config.yaml
model: "segmentation model"
dataset: "Sentinel-2 satellite tiles (TerraMesh)"
train_examples: 145000
image_size: 64
crop_scale_min: 0.7
horizontal_flip: false
num_classes: 10
arch: "unet"
norm: "groupnorm"
activation: "relu"
weight_standardization: false
pixel_unshuffle: 2
widths: [96, 96, 192]
blocks_per_level: 2
block: "basic"
attention: false
upsampling: "transposed_conv"
init: "trunc_normal_002"
residual_init: "none"
optimizer: "normuon"
muon_scale: "original"
lr: 0.03
momentum: 0.95
nesterov: true
orthogonalizer: "polar_express"
adamw_lr_other_params: 0.0023
grad_clip: 1.0
ema_decay: 0.99
sam_rho: 0.05
steps: 5000
batch_size: 64
epochs: 2.2
lr_schedule: "linear"
final_lr_fraction: 0.1
warmup_steps: 250
weight_decay: 0.01
adamw_weight_decay_other_params: 0.05
Rows from block 6 of a small segmentation model, named by matrix and row number. Rows with one number belong to one channel. Each number is 128 + 24 x the weight over its row's rms, rounded and kept within 0 to 255. All counts start at 0. Numbers have three digits each.
After each channel's rows are labels from the 100 images, of 14976, where the channel reaches its highest value: "strongest on" is what is common among them. Only what is clearly more common there than usual is listed. The data: Sentinel-2 satellite tiles (TerraMesh).
# convs0: first 3x3 conv (model.decb.0.0.convs.0.weight, 96x192x3x3, each kernel summed), inputs 48-95
# convs1: second 3x3 conv (model.decb.0.0.convs.1.weight, 96x96x3x3, transposed, each kernel summed), outputs 48-95

convs0.79:143109131106151106114122124154123122149093113124154131138145089131109114141128121098144110119123108095077142105160128120116125112098129107129112
convs1.79:155134127153136101135156115093129109114165095128112130149157126151147183134133116115123158102128105149169127126128116119133107126149042139126146
strongest on: snow or ice; main land cover: water; main land cover: snow or ice

convs0.68:144118113144126115139122145137129137128138128128122119108124117132144126141141100103101128126107131128121117112087130110126121136107139141138105
convs1.68:140132159115100108126148167104146146137117170162114090115129143119172103118133133127138112129133138102101150063155129137155113113137169128142120
strongest on: snow or ice; main land cover: snow or ice; main land cover: water

convs0.28:109125106136111109117115114112122114105124126136095126131126113121115111125110115124105111119115129123106136133144110122119125110121118132122101
convs1.28:155169143139124156110132110138052129135128123083067119132120140126115113111153115142125111075141107132116121137122141152174144083126135114125152
strongest on: main land cover: water; main land cover: snow or ice

convs0.67:121144154116112126117107132123127148138123129126120115130152109120138148117111115126128132141135128127118121123124105133140136114125130137129113
convs1.67:152131079110150116137134136159132127129130123125132116106146063110146103151122123117117136190067140136147133156127138119143132136136153119139140
strongest on: main land cover: water

convs0.37:134125125113131101124122101131112117116110132139140125118132108110134121136114111129123118125125123125111123101122125124127119130123131117129114
convs1.37:151113117155105115117163198142061125124154117126111119111135132145102135094134149116104160090092139078127119135142102136128104090125117143102121
strongest on: crops; built area

convs0.42:124142134134104126130131123104129116117139158137147134095138110122131118113102114147097127115124103106134116125105142121134119153091120130126130
convs1.42:145126129132137166138141141155113157149142149123143098177131128142069109147106098083115114129125132130095081125111151152116130121106158127142120
strongest on: main land cover: crops

convs0.2:150109113120119138142143153154120150116138112126125111135144125136120137123130126137138132142132164135130142118129146125096139113131123154108143
convs1.2:158141150161108136155137104154105122140126147169175158143137094164074125151136130152101128095125139097105082123143111121133087162139113172168126
strongest on: main land cover: water; snow or ice; main land cover: snow or ice

convs0.87:133112101126111157120166130152127114110138117141104151178140121119133148161129147151117119119096110107116106112152137141102116142131124138106138
convs1.87:139133154134110120157107149105114126107145168156147155096116146117091152150102125172096165127139103126106102097165120076121118166134131104147178
strongest on: main land cover: water; snow or ice; main land cover: snow or ice

convs0.63:098115115107121132124102109098094105123109123108104108111132098115106117093099128128111113106119138135113125097132116134128115114134131124127095
convs1.63:152107087130107086138146176097128130135145107166110115093105135079112090122088120140134139131140103116109159121145087105149132171149139143102149
strongest on: snow or ice; main land cover: snow or ice; main land cover: water

convs0.5:110138119107132118131127119117119118125108122117136108117093123156112094090147129123112105123128133116129096100106140124117115120105097101134098
convs1.5:157085111104162149108136135170145121107103125147138137104137143097154107127109122129129148154121135121119116123125130115103111104143151098101152
strongest on: main land cover: water

convs0.72:135127106120122147126146113118120140123124135110148146130095139135170113137155109099136130133141103127113129100133139143132134139127120137147139
convs1.72:116140169153107129125152137094135127156119147120194113088128100115153166117153116138117085113154127137145117112124126124123133150137133116122140
strongest on: main land cover: water; snow or ice; main land cover: snow or ice

convs0.52:115120162117096150107133114138134101123135132131142141131133120116122139120123139135164115120133146114092128123130164136131114120123136099139139
convs1.52:079158139113088165095105101118129121092141121122112176092145088134115161127123152129140148107130131162155127108150134123164138128110101124108156
strongest on: main land cover: water; main land cover: snow or ice

convs0.6:130119138150130142137155121137130143130127147126129125150093130137150132156151138133141120170115118140144129150132115123145120144123142140127112
convs1.6:181113160135145123111156137122091130100092101146166125116129099120119107142125128140141130123146131142131119090175117143125130111191121102126164
strongest on: water; main land cover: water

convs0.85:117123100151130132121122134126141122136123113146101149134152137144128122122133129121104120119113107110100125120151109133091110139115088139098131
convs1.85:146184112104127114139131135094145128106118109141123117142124133143134107161145087153139105111114153114142155133146112089169172156142086128141130
strongest on: water; main land cover: water; snow or ice; main land cover: snow or ice

convs0.61:101138125117130146147117134121143139128126119148126135086114134119156121114116130125133131155145117101142115134120118115140131127115134144146117
convs1.61:122056108143140152151136163125133137144141123136086131089112116144182129109155136106130123122141140087110101081111142127175135137153110144171144
strongest on: main land cover: water; snow or ice

convs0.41:132145132125139114120126119124130140116115129129127097121121115118145134138119092108113140110119095107141131104116122108139112111125126109126100
convs1.41:047122138133113114169135141171124139120112147105105151134125144133057118126158123139091133092120154119140130123140126134086126093111130130143112
strongest on: snow or ice; main land cover: snow or ice

convs0.31:135148139129132112119134127113111119138136131110128117111130139145131133106141126126156136152119104142156134117151122111120113103128132122136151
convs1.31:157165112147134098120147129130170132112145089111098133111140143152143130141114144090131121145124150110103132097094088145167172118165105121116107
strongest on: snow or ice; main land cover: water; main land cover: snow or ice

convs0.88:129136126127116137104115130111124110094129145136117103096111124134133135118123095122123130123119094124139131132117130109115119137115127135116126
convs1.88:149098080149132139142115177114121141152119156064185131064145139117114160112115136122105114135144106136152117107151137137111107116155094126125096
strongest on: main land cover: water

convs0.32:116104113110122113124116121119110104106138126111126111103109119117120115097135101126131119135135137128145141146132135110105126118130119129114127
convs1.32:149176136124131089129133157149164127112127114074095111132135121119136126112147161104094159166156139104080147123121134150139133159182152128140089
strongest on: snow or ice; main land cover: water

convs0.82:117142139121106126095135128126130112142132118129139146083119142133151114098169114116125111131114119120128097099090130123147106135103116123133111
convs1.82:123168125185118132124172168098153142131128124129177120112124102101165148085132111125113114127118116131122133124158151139154115119142104130131124
strongest on: snow or ice; main land cover: snow or ice; main land cover: water

convs0.73:117103116118142125118141116146118119116123109126091109089095121114149113142143130123123125127140113103103116096123114123109121117126139122132090
convs1.73:140127144112148110082122144133114123120127154154104143140155159146138110138135150127131151145147105108148139125123146137094157122147181135130146
strongest on: water; main land cover: water; flooded vegetation

convs0.81:082122112102109126080120095103091110123123114123112104086107090088093116067123125115135135106124096103121119096112122111120102127090134117100122
convs1.81:099097084118155116123109129104147123086120078133152107098112155130116139106098127092166118095116126129114135127133104098153108120109060134147102
strongest on: snow or ice; main land cover: snow or ice; main land cover: water

convs0.93:149134177123105132109131126131119106135128156124152131112120104134114121104134129132114146149137110141170147143125137126111106149121141127119140
convs1.93:150086060113141134159138140141133095150128148144148151096124112122143157130136111168103158170095144114142096139153147104106128111114082131126122
strongest on: water; main land cover: water

convs0.24:131113151115116124132142113157120128128131150108163129107111118103133117134117103142130104135125120109135124125127131114144117124126136125133124
convs1.24:168162099121106117113107128127129155126117096101122111096122094157132110112128110158125144201128172107110146136132140155177117113128116146147113
strongest on: main land cover: water

convs0.25:134105156131150114123128129123120153134110125112122111127104120119132124130130121130137099121137135124106108099126145103139132130139123131146134
convs1.25:173186138112163139110134131108132144139128120065093123073121112162119146115129122137086113129111147122137158112145153107177133128139163141166099
strongest on: main land cover: water; snow or ice; main land cover: snow or ice

convs0.92:114127113108106097095130114132103118134111122151151150126159115116107118110113136135142125098136108133136117129127117139110125134158123129117115
convs1.92:091114100122099125112102105091100115143147149103130142113143125138101140135099114152125122088124115120163129126138101091138120118108090126131118
strongest on: snow or ice; main land cover: water; main land cover: snow or ice

convs0.65:103125110130125113119135147125141140115114112118134112121124109119138103091128119109153139118118103132146126138131109128115082096134116104126155
convs1.65:124116136140142097155130148149118134106139151101113131060110124134099098118113134127099129119120090132084109125176089144115119127185199138105128
strongest on: snow or ice; main land cover: snow or ice; main land cover: water

convs0.23:101105107123123122125108129127119121127133119103105089131111143108141147098094104145136122112127141111082141125139124111094139095138129112098099
convs1.23:068102112143127150154152163158167105135134143113139142139101101124169136133148119113169123152119139146131096150123125142127127152108137116101127
strongest on: main land cover: water

convs0.17:116114114097087118093103098120105121074126107114140124121119130138112113129126118119092121140112144117129128138121128129122134123133116132141129
convs1.17:149180197100126100135179132140136138088114127135138079128146145129154147125167136114141154105112116113129151132120117132147129092129140149136164
strongest on: snow or ice; main land cover: snow or ice

convs0.59:148176148140116140121119133118143122127163142119152119136132150153132113138141124111117137138108129139159139153117135112143125138117107132160160
convs1.59:125136106115073137130132140145133143165116129106144126119139098149092122110090122192126151137132134109076124114180138118129149139121122118118146
strongest on: snow or ice; main land cover: snow or ice

convs0.15:130096131114123103164103131132144102116111124106167125101126123103133118121127107139150129131151143101107120081108134105117113121113110106140120
convs1.15:034146093145135155132138106150115160107105132142096119082135139114164155101136087106156099121101113157136099151083107102146101110133100142125120
strongest on: main land cover: water

convs0.50:110116099118116119137115139121145095113101102134099126142151144110140086146122125122130110148117132126104114112128115123110126079135135135139101
convs1.50:125137189128101115112122115139090163150121131208149133118139112130136104140143136168171118161146120119132120102108136123115137125132163124125122
strongest on: main land cover: water

convs0.77:135110121122119111131121115110127104120129139111133097108121124112129111136121139141120123120119135127125140134137147131119125115121113116137123
convs1.77:107136130163132141142114113143144111100128127157117132142097143134132187155179120130109123105100117161133126140129134149081157139133098148137155
strongest on: snow or ice; main land cover: snow or ice; main land cover: water

convs0.12:104108080120114101120137125135136105129105108133102135131128116114126123129098138129116122092130134133093126133121104151102119118119125126100104
convs1.12:087103140149093114163119133152142107145088121105125128161167149135068119128147103114132146120142106165120152131124143129135123134114119178153091
strongest on: main land cover: crops

convs0.56:111128131115135115123120139104116116106106120120103120138113114133103123124084128114127122138107113120105110095131127108106107125105107114117105
convs1.56:109094097088147077135096101118137132126103128183108123128082166153138108130096150154137146181126145121123133145126167081103081112152149113101124
strongest on: snow or ice; main land cover: water; main land cover: snow or ice

convs0.26:125110127131126111138133132135120128122142128136132132130123117121125123113111145114129113127113127126117134109135128125137139113124104122127116
convs1.26:104143146144126139128149097126072123103113130121098114108147156089144113119150109151125128101130125149118150103118145129106106086094078130164145
strongest on: main land cover: water

convs0.94:122121116118125125130081122129148155111113115164119099145128143147111116135105117119123129135130106140109128149108117124126146114112125130122118
convs1.94:188160198147099115117147119092092134125123110218107132139119135150101110119170113112147115087181115125131128100133154133120128130152109150140149
strongest on: main land cover: water

convs0.10:125115149136132121116110134121108129145110121098128118108132120135116133114128131122147124126123100127110120102127134119116123101146120108122121
convs1.10:166137136102159144138115134137135116153120110088149112111100051144148104138130155159126095088117122141127161154106146127176164148104102099129111
strongest on: snow or ice; main land cover: water; main land cover: snow or ice

convs0.76:126112124151125104109129135128116168136122088135110129114118113145081132114144097128128121096142133141097135188123124105182120129141128102121125
convs1.76:102131109126144115133137123165103126114148141119151165108091151127135143145122135111126132125106104143169120120143124108083133128154114122135148
strongest on: main land cover: water

convs0.60:147112129134128122131152129124136114140123147139146085109123120123132125116092130132120116131115119125095154133135106148160133107092138121126146
convs1.60:160129159155108130140106090103107121136102129179134108125120112113146109105104118168158114127134144154112153138121116121121105133125170128131110
strongest on: snow or ice; main land cover: snow or ice

convs0.18:132099123125135121116128104127109139128119136111139118113108124130098117095123111116155101123144111123107126105102128126113118115128143103114118
convs1.18:058121120121123110164135096168143124131168121113126134128134104145109124086115153115125128133119133129127152153156134140121119121091105141142141
strongest on: water; main land cover: water; flooded vegetation

convs0.35:111122090133121126138117148136132108114133126130103103128151143124134115131133123144141112126131142137121129132154138133130138108122117138106119
convs1.35:140123116112127141137122100140131115109131127140137114128116072124165138151113115116133123100115142134138119155122124097183153115113072096119127
strongest on: snow or ice; main land cover: snow or ice

convs0.55:104139152118131120103128122119110101134105108123093131133110132129091120108117130125142130113137165129162136139132102129126122127097143133083122
convs1.55:145110132121126115160107121125117153144115130125187131153115071154081133112119117169100123128141123135110072128107108112116126157101117121113151
strongest on: water; main land cover: water

convs0.49:134088116097127114128096131114116100112113110112088096098103119114109120091125118142119101109128126126120128133131134119091126096128105111106097
convs1.49:154098098104139116124105125119142152140109088104083148173118145132136131104098124157147148146145103134153122135151130118109145128116113126096117
strongest on: snow or ice; main land cover: water

convs0.57:123125146115118086128130127127090131146110111110116103121108118134148121115155115124135135136136127112140118118133131123098126110135123119106109
convs1.57:123125127133116147113112107126091108102173146122197146131103101122092161102139152128107111090148094103142120117144142081151139115102139139146135
strongest on: main land cover: water

convs0.30:116114134125132116120160120137142120134134126117115125106141121106144122103127132139151119114124126125114134124128155131121121118150112119119128
convs1.30:156149112139136076112120138119096131127117108068121149105145154167156136127100121140104126125133138070117137095153115115128164122120113157160093
strongest on: main land cover: water

convs0.53:107141095108116107107104128110116106127137096127100086124104125145124110118133159141106119101119134134115104142115100118095111093125125133116122
convs1.53:182122116115116112126065123080142140132104106164117143112130132117083126126117136182138145147128159138131146105130136081164104127143148085110147
strongest on: snow or ice; main land cover: water; main land cover: snow or ice

convs0.91:124126130155126137120118125129143138101134128118138137128108099106107126128126132120122116115115105103120111108137124130129140137125111124119110
convs1.91:135144107144163143131111105112110128105110132175135103124134162123170195109137146135128125100169145173144148127099102143127153147110095158136150
strongest on: main land cover: water

convs0.11:111108128125125121141137129129116098109149160107147112117112118129154117141153133141137130136118140134133115118118160112130115134113139133133140
convs1.11:136162106148115122167143129128122153120097149097124100104134085116115109094125101171112161140089149080089120097128151124100134130100135128112122
strongest on: main land cover: water; snow or ice

convs0.16:142141119152133128130128126113146126095139102131130130147128118102134135144149145105112130110110114123122112105110121135150112138124112124149143
convs1.16:150103109113136126094100107163133153142138145149094138118154127146181154129136145129159116190123144160120147170128135148114140148146213111119113
strongest on: main land cover: water

convs0.36:119129129120141116165135134154137145127118127138107132145149127119121118144147140137129136135130142128136138117169139137118130129162124120116097
convs1.36:108138138156109168133129096180148135131107100133095158162147168164184123139145139149122102156149120161153135137138107112130156172108081132133165
strongest on: built area; crops; main land cover: crops

convs0.54:125125132115119112126127107118118126139130121107113123144139137125118139122109123135134130132120121119127133134142124141103117121140124116111103
convs1.54:113150144124154142163171088133122074103104118122120150140124140123115149139187080127156094079112106092150129129118122111158115125126081141129149
strongest on: water; main land cover: water

convs0.75:086089077102151128130106126101126116115112112125090089132120112101135110124123110126111125108117132129079110113154097121101111102116125115116106
convs1.75:104086070127136108132124135095149121102144088103151102130109156110159165118126125127151139160096098102148153117119119116103116067121129139136134
strongest on: water; main land cover: water; snow or ice

convs0.83:097094115129127136154121133124106140106131098094122111098101127109119102103115118113151123107170097110146128115133129109120087111135123117112120
convs1.83:166125130168140134090170143109114113090135148151174115109106106114138111126141139104143111097139127158169126110125114111152135100090123124144114
strongest on: main land cover: water

convs0.84:125133128100114120122099137118115107109129116109122118098130134128095138115121129133130129107125130110135153137111105103085143097085093084112119
convs1.84:132166148165114162142139158098133143125135113121150114119122175121119091105151139106125097122134101102098093090149131123122102101165132167113108
strongest on: snow or ice; main land cover: snow or ice; main land cover: water

convs0.20:115127112098113124111122124121102143126103139124134134111126135113121129104122099127127115119110120118122132113124112118096122145121135137153126
convs1.20:137177192131107120115161110071117148121135129182086118129132161070160123104125148116172158160127170132109144125123150141139102116145187129131157
strongest on: snow or ice

convs0.90:124131158130135144128143122135121148124124111141133137099133105134086137088114092141144138112130102116143142081111123111130137150111139105107129
convs1.90:135116152108132135145145132108132146123127120173130155139133155127097122156168130126121159153118138123149130110154149129156142091168171165141163
strongest on: main land cover: water

convs0.13:105144114108136120130140126126099132096118113111119112118101124084123121125098110137145135124113126107134126148132112126108124093145122118116157
convs1.13:084131100135158096134095119180165135150133115129173149147135128133156130139119150124111111126137122116123158110113095126121145175141159130116183
strongest on: main land cover: water

convs0.95:114117130140112142120166126107158109105139126115135130126109122089116125146148136124130143110132122125143130127132147104133131121135129142132131
convs1.95:149178136122093108167099161108145118120140155102134111130131136102103136103134112143087111123126101111129102108131119129140160113135102122092144
strongest on: snow or ice; main land cover: snow or ice; main land cover: water

convs0.80:140116127123132130148133124139130142125109118137140116126132119127137115136116164120124135129125150103116155105139128153124121113118116129138120
convs1.80:161124178161103181142164089097078143095143141165137100155146174099135145106129095094129130112115090140134132099110149148149143116110138162103138
strongest on: snow or ice; main land cover: snow or ice

convs0.34:092136110112122131110126137121136126126137162130104111128146137125124135125130092132127113121141127132156130138154130126116134140126138168110125
convs1.34:179163116103094108124140126145174093106143127059134115124136104153135138146100140128097130167150148124121158122143146109145099130163086105128132
strongest on: snow or ice; main land cover: water; main land cover: snow or ice

convs0.8:098102093103126109142120122125146125128109115125095120134141114124124131151124127111103090120093113113104124097146103109138139103143127138113080
convs1.8:130154143111099129144144131117134150090112136121152130103124117130067128120111134095128141124140129125100117125092074115093148154134159119123152
strongest on: water; main land cover: water

convs0.58:113114138123129118118149139143119116153154099141134143137135125115122131132119152119145102123144138121137150135151115148118119131142117148121152
convs1.58:133097088197115149106120102125138114127119154086150168158129132133121167155151129111101129118139123135195120135109126124119136149143101137150115
strongest on: main land cover: water