config = dict(
    model='segmentation model',
    dataset='Sentinel-2 satellite tiles (TerraMesh)',
    train_examples=145000,
    image_size=64,
    crop_scale_min=0.7,
    horizontal_flip=False,
    num_classes=10,
    arch='unet',
    norm='groupnorm',
    activation='relu',
    weight_standardization=False,
    pixel_unshuffle=2,
    widths=[96, 96, 192],
    blocks_per_level=2,
    block='basic',
    attention=False,
    upsampling='transposed_conv',
    init='trunc_normal_002',
    residual_init='none',
    optimizer='normuon',
    muon_scale='original',
    lr=0.03,
    momentum=0.95,
    nesterov=True,
    orthogonalizer='polar_express',
    adamw_lr_other_params=0.0023,
    grad_clip=1.0,
    ema_decay=0.99,
    sam_rho=0.05,
    steps=5000,
    batch_size=64,
    epochs=2.2,
    lr_schedule='linear',
    final_lr_fraction=0.1,
    warmup_steps=250,
    weight_decay=0.01,
    adamw_weight_decay_other_params=0.05,
)
Rows from block 2 of a small segmentation model, named by matrix and row number. Rows with one number belong to one channel. Each number is 128 + 32 x the weight over its row's rms, rounded and kept within 0 to 255. All counts start at 0. After the name is the row's rms in percent of the matrix's.
After each channel's rows are labels from the 100 images, of 14976, where the channel reaches its highest value: "peak on" is the class under the peak; "strongest on" is what is common among them. Only what is clearly more common there than usual is listed. The data: Sentinel-2 satellite tiles (TerraMesh).
# convs0: first 3x3 conv (model.enc.1.0.convs.0.weight, 96x96x3x3, each kernel summed), inputs 0-95
# convs1: second 3x3 conv (model.enc.1.0.convs.1.weight, 96x96x3x3, transposed, each kernel summed), outputs 0-95

convs0.34 097 [114  98 167 148 147 100 121 150 131 128 167 118 126 144 137 147 133 109 121 181 127  91  85 141 135 152 129 116 171 112 159 216 132 136  70 194 122 131 163 148  89 103 104 115 173 111 151 113 143 148  82 187 126 116 117 106 138 103 106 162 147 148 158 124 100 120 114 198 123 233 156 167 156 149  48 139 125 118 122 170  97 142  96 129  70 157  63 168 111  87  73 107 128 131 141 132]
convs1.34 100 [161 175 100 126 137 131 140 176 113 160  89 151 125 113 115 148 131 161 135  88  77 134 187 120 108 104 135 164 106 120  87  77 174 127 191  65 103 128 138 151 141 125 148 116 161  88 120 111 153 151 166 117 123 131  97 140 105 221 162 120 124 108 121 117 135 122 132 123 166  77 155  70  83  99 179 113  83 174 128  58  99 130 143 163 154  80 165  53 133 130 150 124  77 127  97 170]
peak on: snow or ice; water
strongest on: main land cover: water; snow or ice; main land cover: snow or ice

convs0.76 101 [106 137 184  93 109 125 136 140 124 181 140 135 145 167 133 130 102 108 192 189 115 111 116 162 151 138 119  86 119 106 153 136 156 134 185 112 138 190  96 104 115 112 109 180 121  95 195 201  98 173 148 147 113 118  89 101  98 123 125  78 145 115 100 160 171 124 161 113 110  68 172 149 120  99 236  94 125 159  60 107 143 121 132 121  95 169 114 145 101 115 108  93 104 133 157 129]
convs1.76 113 [187 156 114 106 127 153 106 119 183 100 141 101  82 127 136  99 133  98 124  44 172 149 104 137 101 143 122 212  97 116  71 152 153 151  92 133 148 116 151 153 141 177 157 133  91 157 143 113 143 148  98 129 121 156 160 121 124 130 110 168 117 122 146  61  99  88  76 103 149 173  91  80  59 123  65 113 164 108 144 170 101  92 143 175 160 150 120  87 128 163  85 135 135 137  64 129]
peak on: snow or ice; water
strongest on: snow or ice; main land cover: water; main land cover: snow or ice

convs0.87 082 [145 133  95 123 144 204 101 140 129 175  94 145 159 136 127  77 130 121  97 167 131 107 135 121 121  80 130 132 115 126  87 101 145 136 170  88  79 120 109 100 189 113  97 149 154  98 107 108 112  89 187 178 181 140  92 171 111 148  99 167 129 125 108  94 193 138  67  98 103 114 106 174 108  98  73 138 146 106 119  78 115 111 148  78  86 122 123 137 162  81  87  32 108 116 109 150]
convs1.87 095 [ 72  76 139 104 115  85 127 106 120 130 128 127  96 125 128 133 151 125  74 111  86 117  59  61 155 150 136 119 141 169 136 119 127 128 127 112 181  79 139  60 134 131 136 190 120 132 109 153 180 170  69 113 122 129 174 171 141  64 167 110 139 114 102  95 161  99 154 128 101 146 104  92 165 131 124 108 124 222  86 102 180 131 141 141  69 102 135 135  85 120 179 178 110 124 115 156]
peak on: water
strongest on: main land cover: water

convs0.75 095 [ 92 120 127 153 121 188 100  81 118 172 143 118 142 149 108  72 156 177  74  93  97 140 103 126 104 128 107 126 190 177 113 110 142 171 150 184 166 135  79 160 155 166 174 152 111 129 132 107 148 186  79 159  91 132 128 123 121 161  98 116 117 175 161 122  87 104 112 154 202 142 121 163 179 188  91 133 161 120 124 131  74 151  96  93 155 106 153 100 178 102  87 165 138  90 104 108]
convs1.75 096 [133  74 161 139 185  83 144 169  91  83 122 123  98  94 117 167 101 149 107 154 137 156  66 111 158 140 102 140  94  80 151 128  84  96 152 129  85 106 177 180 144  91  67 125 148 171 103 147 168  92 181 163 143 129 118 167 171 160 140  96 112 180 160 125 131 137 162  49  74 109 136  96  98  74 188  94 136 156 133 139 134 139 131 144 123 142 114 111 124 138 155 134 113 161 204 130]
peak on: water
strongest on: water; main land cover: water

convs0.51 102 [ 70 117 127 118 102 111 102 138 115 151 129 135  88  96 158  97 164  56  73 225  81 112  83 161 147  98 159 173  89 142 131 135 105 135 137 119 147 138 163  85 162  78 125 145 119 168 128  72  95 145 156 166 136  79 118 110  93 136 125 154  76 122 124 132 139 142 146 139 106 147 162 130  58  86 126 113 112 151  95 150 194 147 130  84 197 162 181 113 164 157 117  90 117 161 138 112]
convs1.51 105 [153 118 107 109 162 143 129 161 131  92 120  92 157 135 120 137 128 135 163  59 114 131 161  72  81 107 124 133 186 132  96 133 124 140 101 126 177  85 118 126  93  89 107 153 157 162 149 108 158  81  75 130 126 164 100 119 131 134 100 167  70 155 160 186 153 147 185  76 127  92 125  73 131 142 154 117 223 141  94  83  95 117  51 120  95 115  83 180 126 158 177 133 107 113 140 118]
peak on: water
strongest on: water; main land cover: water

convs0.74 149 [114 131 125  89 135 128 142 153  97  38 119 186 127 102 125 142 147 137  67 187 125 157 131 136  66 139 159 117 120 130  92 190 125 106  90 165 123 139 131 155 154 155  99 135 120 119 170  47 168  60 112 155 135 126 112 116  88 114  81  75 137 109  99 116  85 118 167  55  77 113 163 166 102  77 155 103 142 165  75 151 108 133 142 127  69 127 151 124 141 142 117 111 133 162  97 160]
convs1.74 049 [131 147 135 140 163 137  79 156  83 145  80  90 123 107 141 160 118 189 104 124 125 103  70  48  91  86 183 106 187  81 135  89 166 142 140 114 122 122  95  77  93 107 185 127 150  88 156 113 169 158 159 144 108 122 170 137 123 119  56 153 140 159 182 112 144  98 153 102 148 183 131 117  96 147 148  75 132 134 135 118 141 115 183 147  83 153  86 157 158 137 137 133 169  63 133 119]
peak on: clouds; water
strongest on: clouds; main land cover: water

convs0.86 080 [ 97 141 102  61 127 107 123  79 131 119 104 126 144 128 138 116 187 114  49 173 126 126 123 113 115 120  96 106 141 139  78 103 121 102 164 131 103 142  48 109 161 140 105 188 156 107  91 143 120 149 146 159 142 121  63 142 184 143 125 105 161 119  97 161 151 123 141  61 190  98  58 178 185 157 123 146  74 142 183 127 135 123 123 122 156 117 181 118 176  96  90 134  85 133 141 154]
convs1.86 097 [161 110 133 124 111 103 100 111 116 138 114 113 114  91  78 143 105 167 124 136 135 139 106 115 178 122 128 111  74 106 187 127  79 154 159 150 183 114 163 157 170 133 124  81 123 145 165 148 163 179 166 140 118 166 202 184 181 152  90 167 154 187 121 111 162 143 149 109 159 169 101 125 150 113 189 152 143 121 103 143 176 171 165 182 146 158 128 116 133  93  58  95 164 181 173 137]
peak on: water
strongest on: water; main land cover: water

convs0.33 095 [ 84 114 118 141 133 130 173 120  82 121 121 151 165 174 159 119 119 115 124  64 155 134 181 116 246 113 149 112 116 108  98 115 127 107 189 152 138 106 118 139 187 127 107 165 108 103 100 110 118 133  97 121  90 105 154  80 144 126 166 108 121 144 130  68  99 106 106 134 134 199 174 134 152 126 136  88  75 117 108 117  71 116 131 132 140 136 139 108 163 102 118  51  90 138 218 145]
convs1.33 084 [111 133 105 143 127 110  62 112 149 116 161 161  82 112 158 151 156 129  99 130  96 156  73 145  89 145 137 129 171 122  71 128 140 137 103 117 162 115 153 104  82 136  92  98 112 151 113 119 107 151 211 137 164  85 117  43 116 143 101 133 126 208 129 161 121 126 200 133 117  93 150 110 110 148 125 154 123 157 104 150 123 155 166  81 117 166 149 154  90 125 202 140  43 108  70 114]
peak on: water
strongest on: main land cover: water

convs0.21 100 [128 137  80 102 160 108 184 121  82 103 144 117 122 155 147 134 134 136 148 116 158  72  89 184 208 143 137 106  94 143 164  96 145 117 210 122 202 142 128 126 159 151 157 151  99 107 131  73 149 104 187 125  74 123 164 166 120 133 132 184 165 118  90 138 163 165 122  59 111 102 112 176 114 103 183 132 118 105 120 128 187  89 125 116 143 107 119 120 119 106 131 189 138 108 184 146]
convs1.21 113 [ 87 122 124 115  99 130  67 113 189 119  89 113 126 108 140 145 159  69 142 166  93 120 142  77  74 177 108 148 138  90 118 170 137 133  99 105  82 107 150 125 165 118 105 137 146 119 134 112 140 126  46 140 121 108  76 119  96  79 145 100  49 145 134 172 103 128  49 155  83 123 115  80 128 158  88 145 185 149 110 128  84 147 111 147 184 158 103 147  91  96  96  98 102 183 116 131]
peak on: snow or ice
strongest on: snow or ice; main land cover: snow or ice

convs0.85 098 [144  94 112 111 111  98  97 127 122 175 127 137 161 175  99  88 128 128  96 164 133 118  89 127  95 144  62 113 136 150  37  86 152  83 111 202  61 128 151 128  78 106 124 137 152 132 132  82 127 104 158 195 129  91  93  98 123 159  89 165 128 157 116  73 129 133 133 215 133 162  61 145 152  75 127 122 103 111 134 164  92 114 126 103  99 138 170 139 103  93  90 162 121 125 123 152]
convs1.85 110 [ 69 123 113 115  77 152 151 176 100 133  95  97 105  39 100 118 131 172 117 103 106 101 136  80 138 135 139 104  88 163  78 119  80  81 147  87 140  97 142  81 176 120 125 123 119  99  89 150 191 140 106  88 142 100 153 152 129  97 167 104 131 125 124 130 130 143  85  72 105 166 228 114  80 140 139 138 134 159  89 141  69 123 120 137 132 137  95  95  92 144 201  93 122 118 140 121]
peak on: snow or ice; water
strongest on: main land cover: water; snow or ice; main land cover: snow or ice

convs0.31 107 [108 119  91  91 128 125 148 170 167 135 114 119 136 126 138  25 164  83 100 125 103 120 101 131 101 174 114 107 143 102  73 138 119 119 153  66  59 137 123  85  87 122  65 107 112 141 132  56 114  86 149 125 154 134  56  91 137 125 145 161 145  95 100 151 110 112 118 139 128 127  83 147 132 110  66  97 111 163 118 106  61 132  36 145 124  75 112 110 127 103 113  94 116 113 114 152]
convs1.31 058 [ 85 102 126 118 155 129 157 124 146 119 163 200 142 154  61 105 118 126 149 132 153  90  59 141 141 120 124 121 112 135 143  80  92 101  79 124 121 136  78 121 104 109  79 111  77 123 140  88 137  58  77 178 142 120 150 165 137 126 113 121  73 204 112 118 113 111 149 164 113 102 147 164 125 177 123  96 117 116 129  67 139 175 200 114 121  93 168  85  91 142 170 167  80  95 144 154]
peak on: trees
strongest on: trees; main land cover: trees; clouds; main land cover: water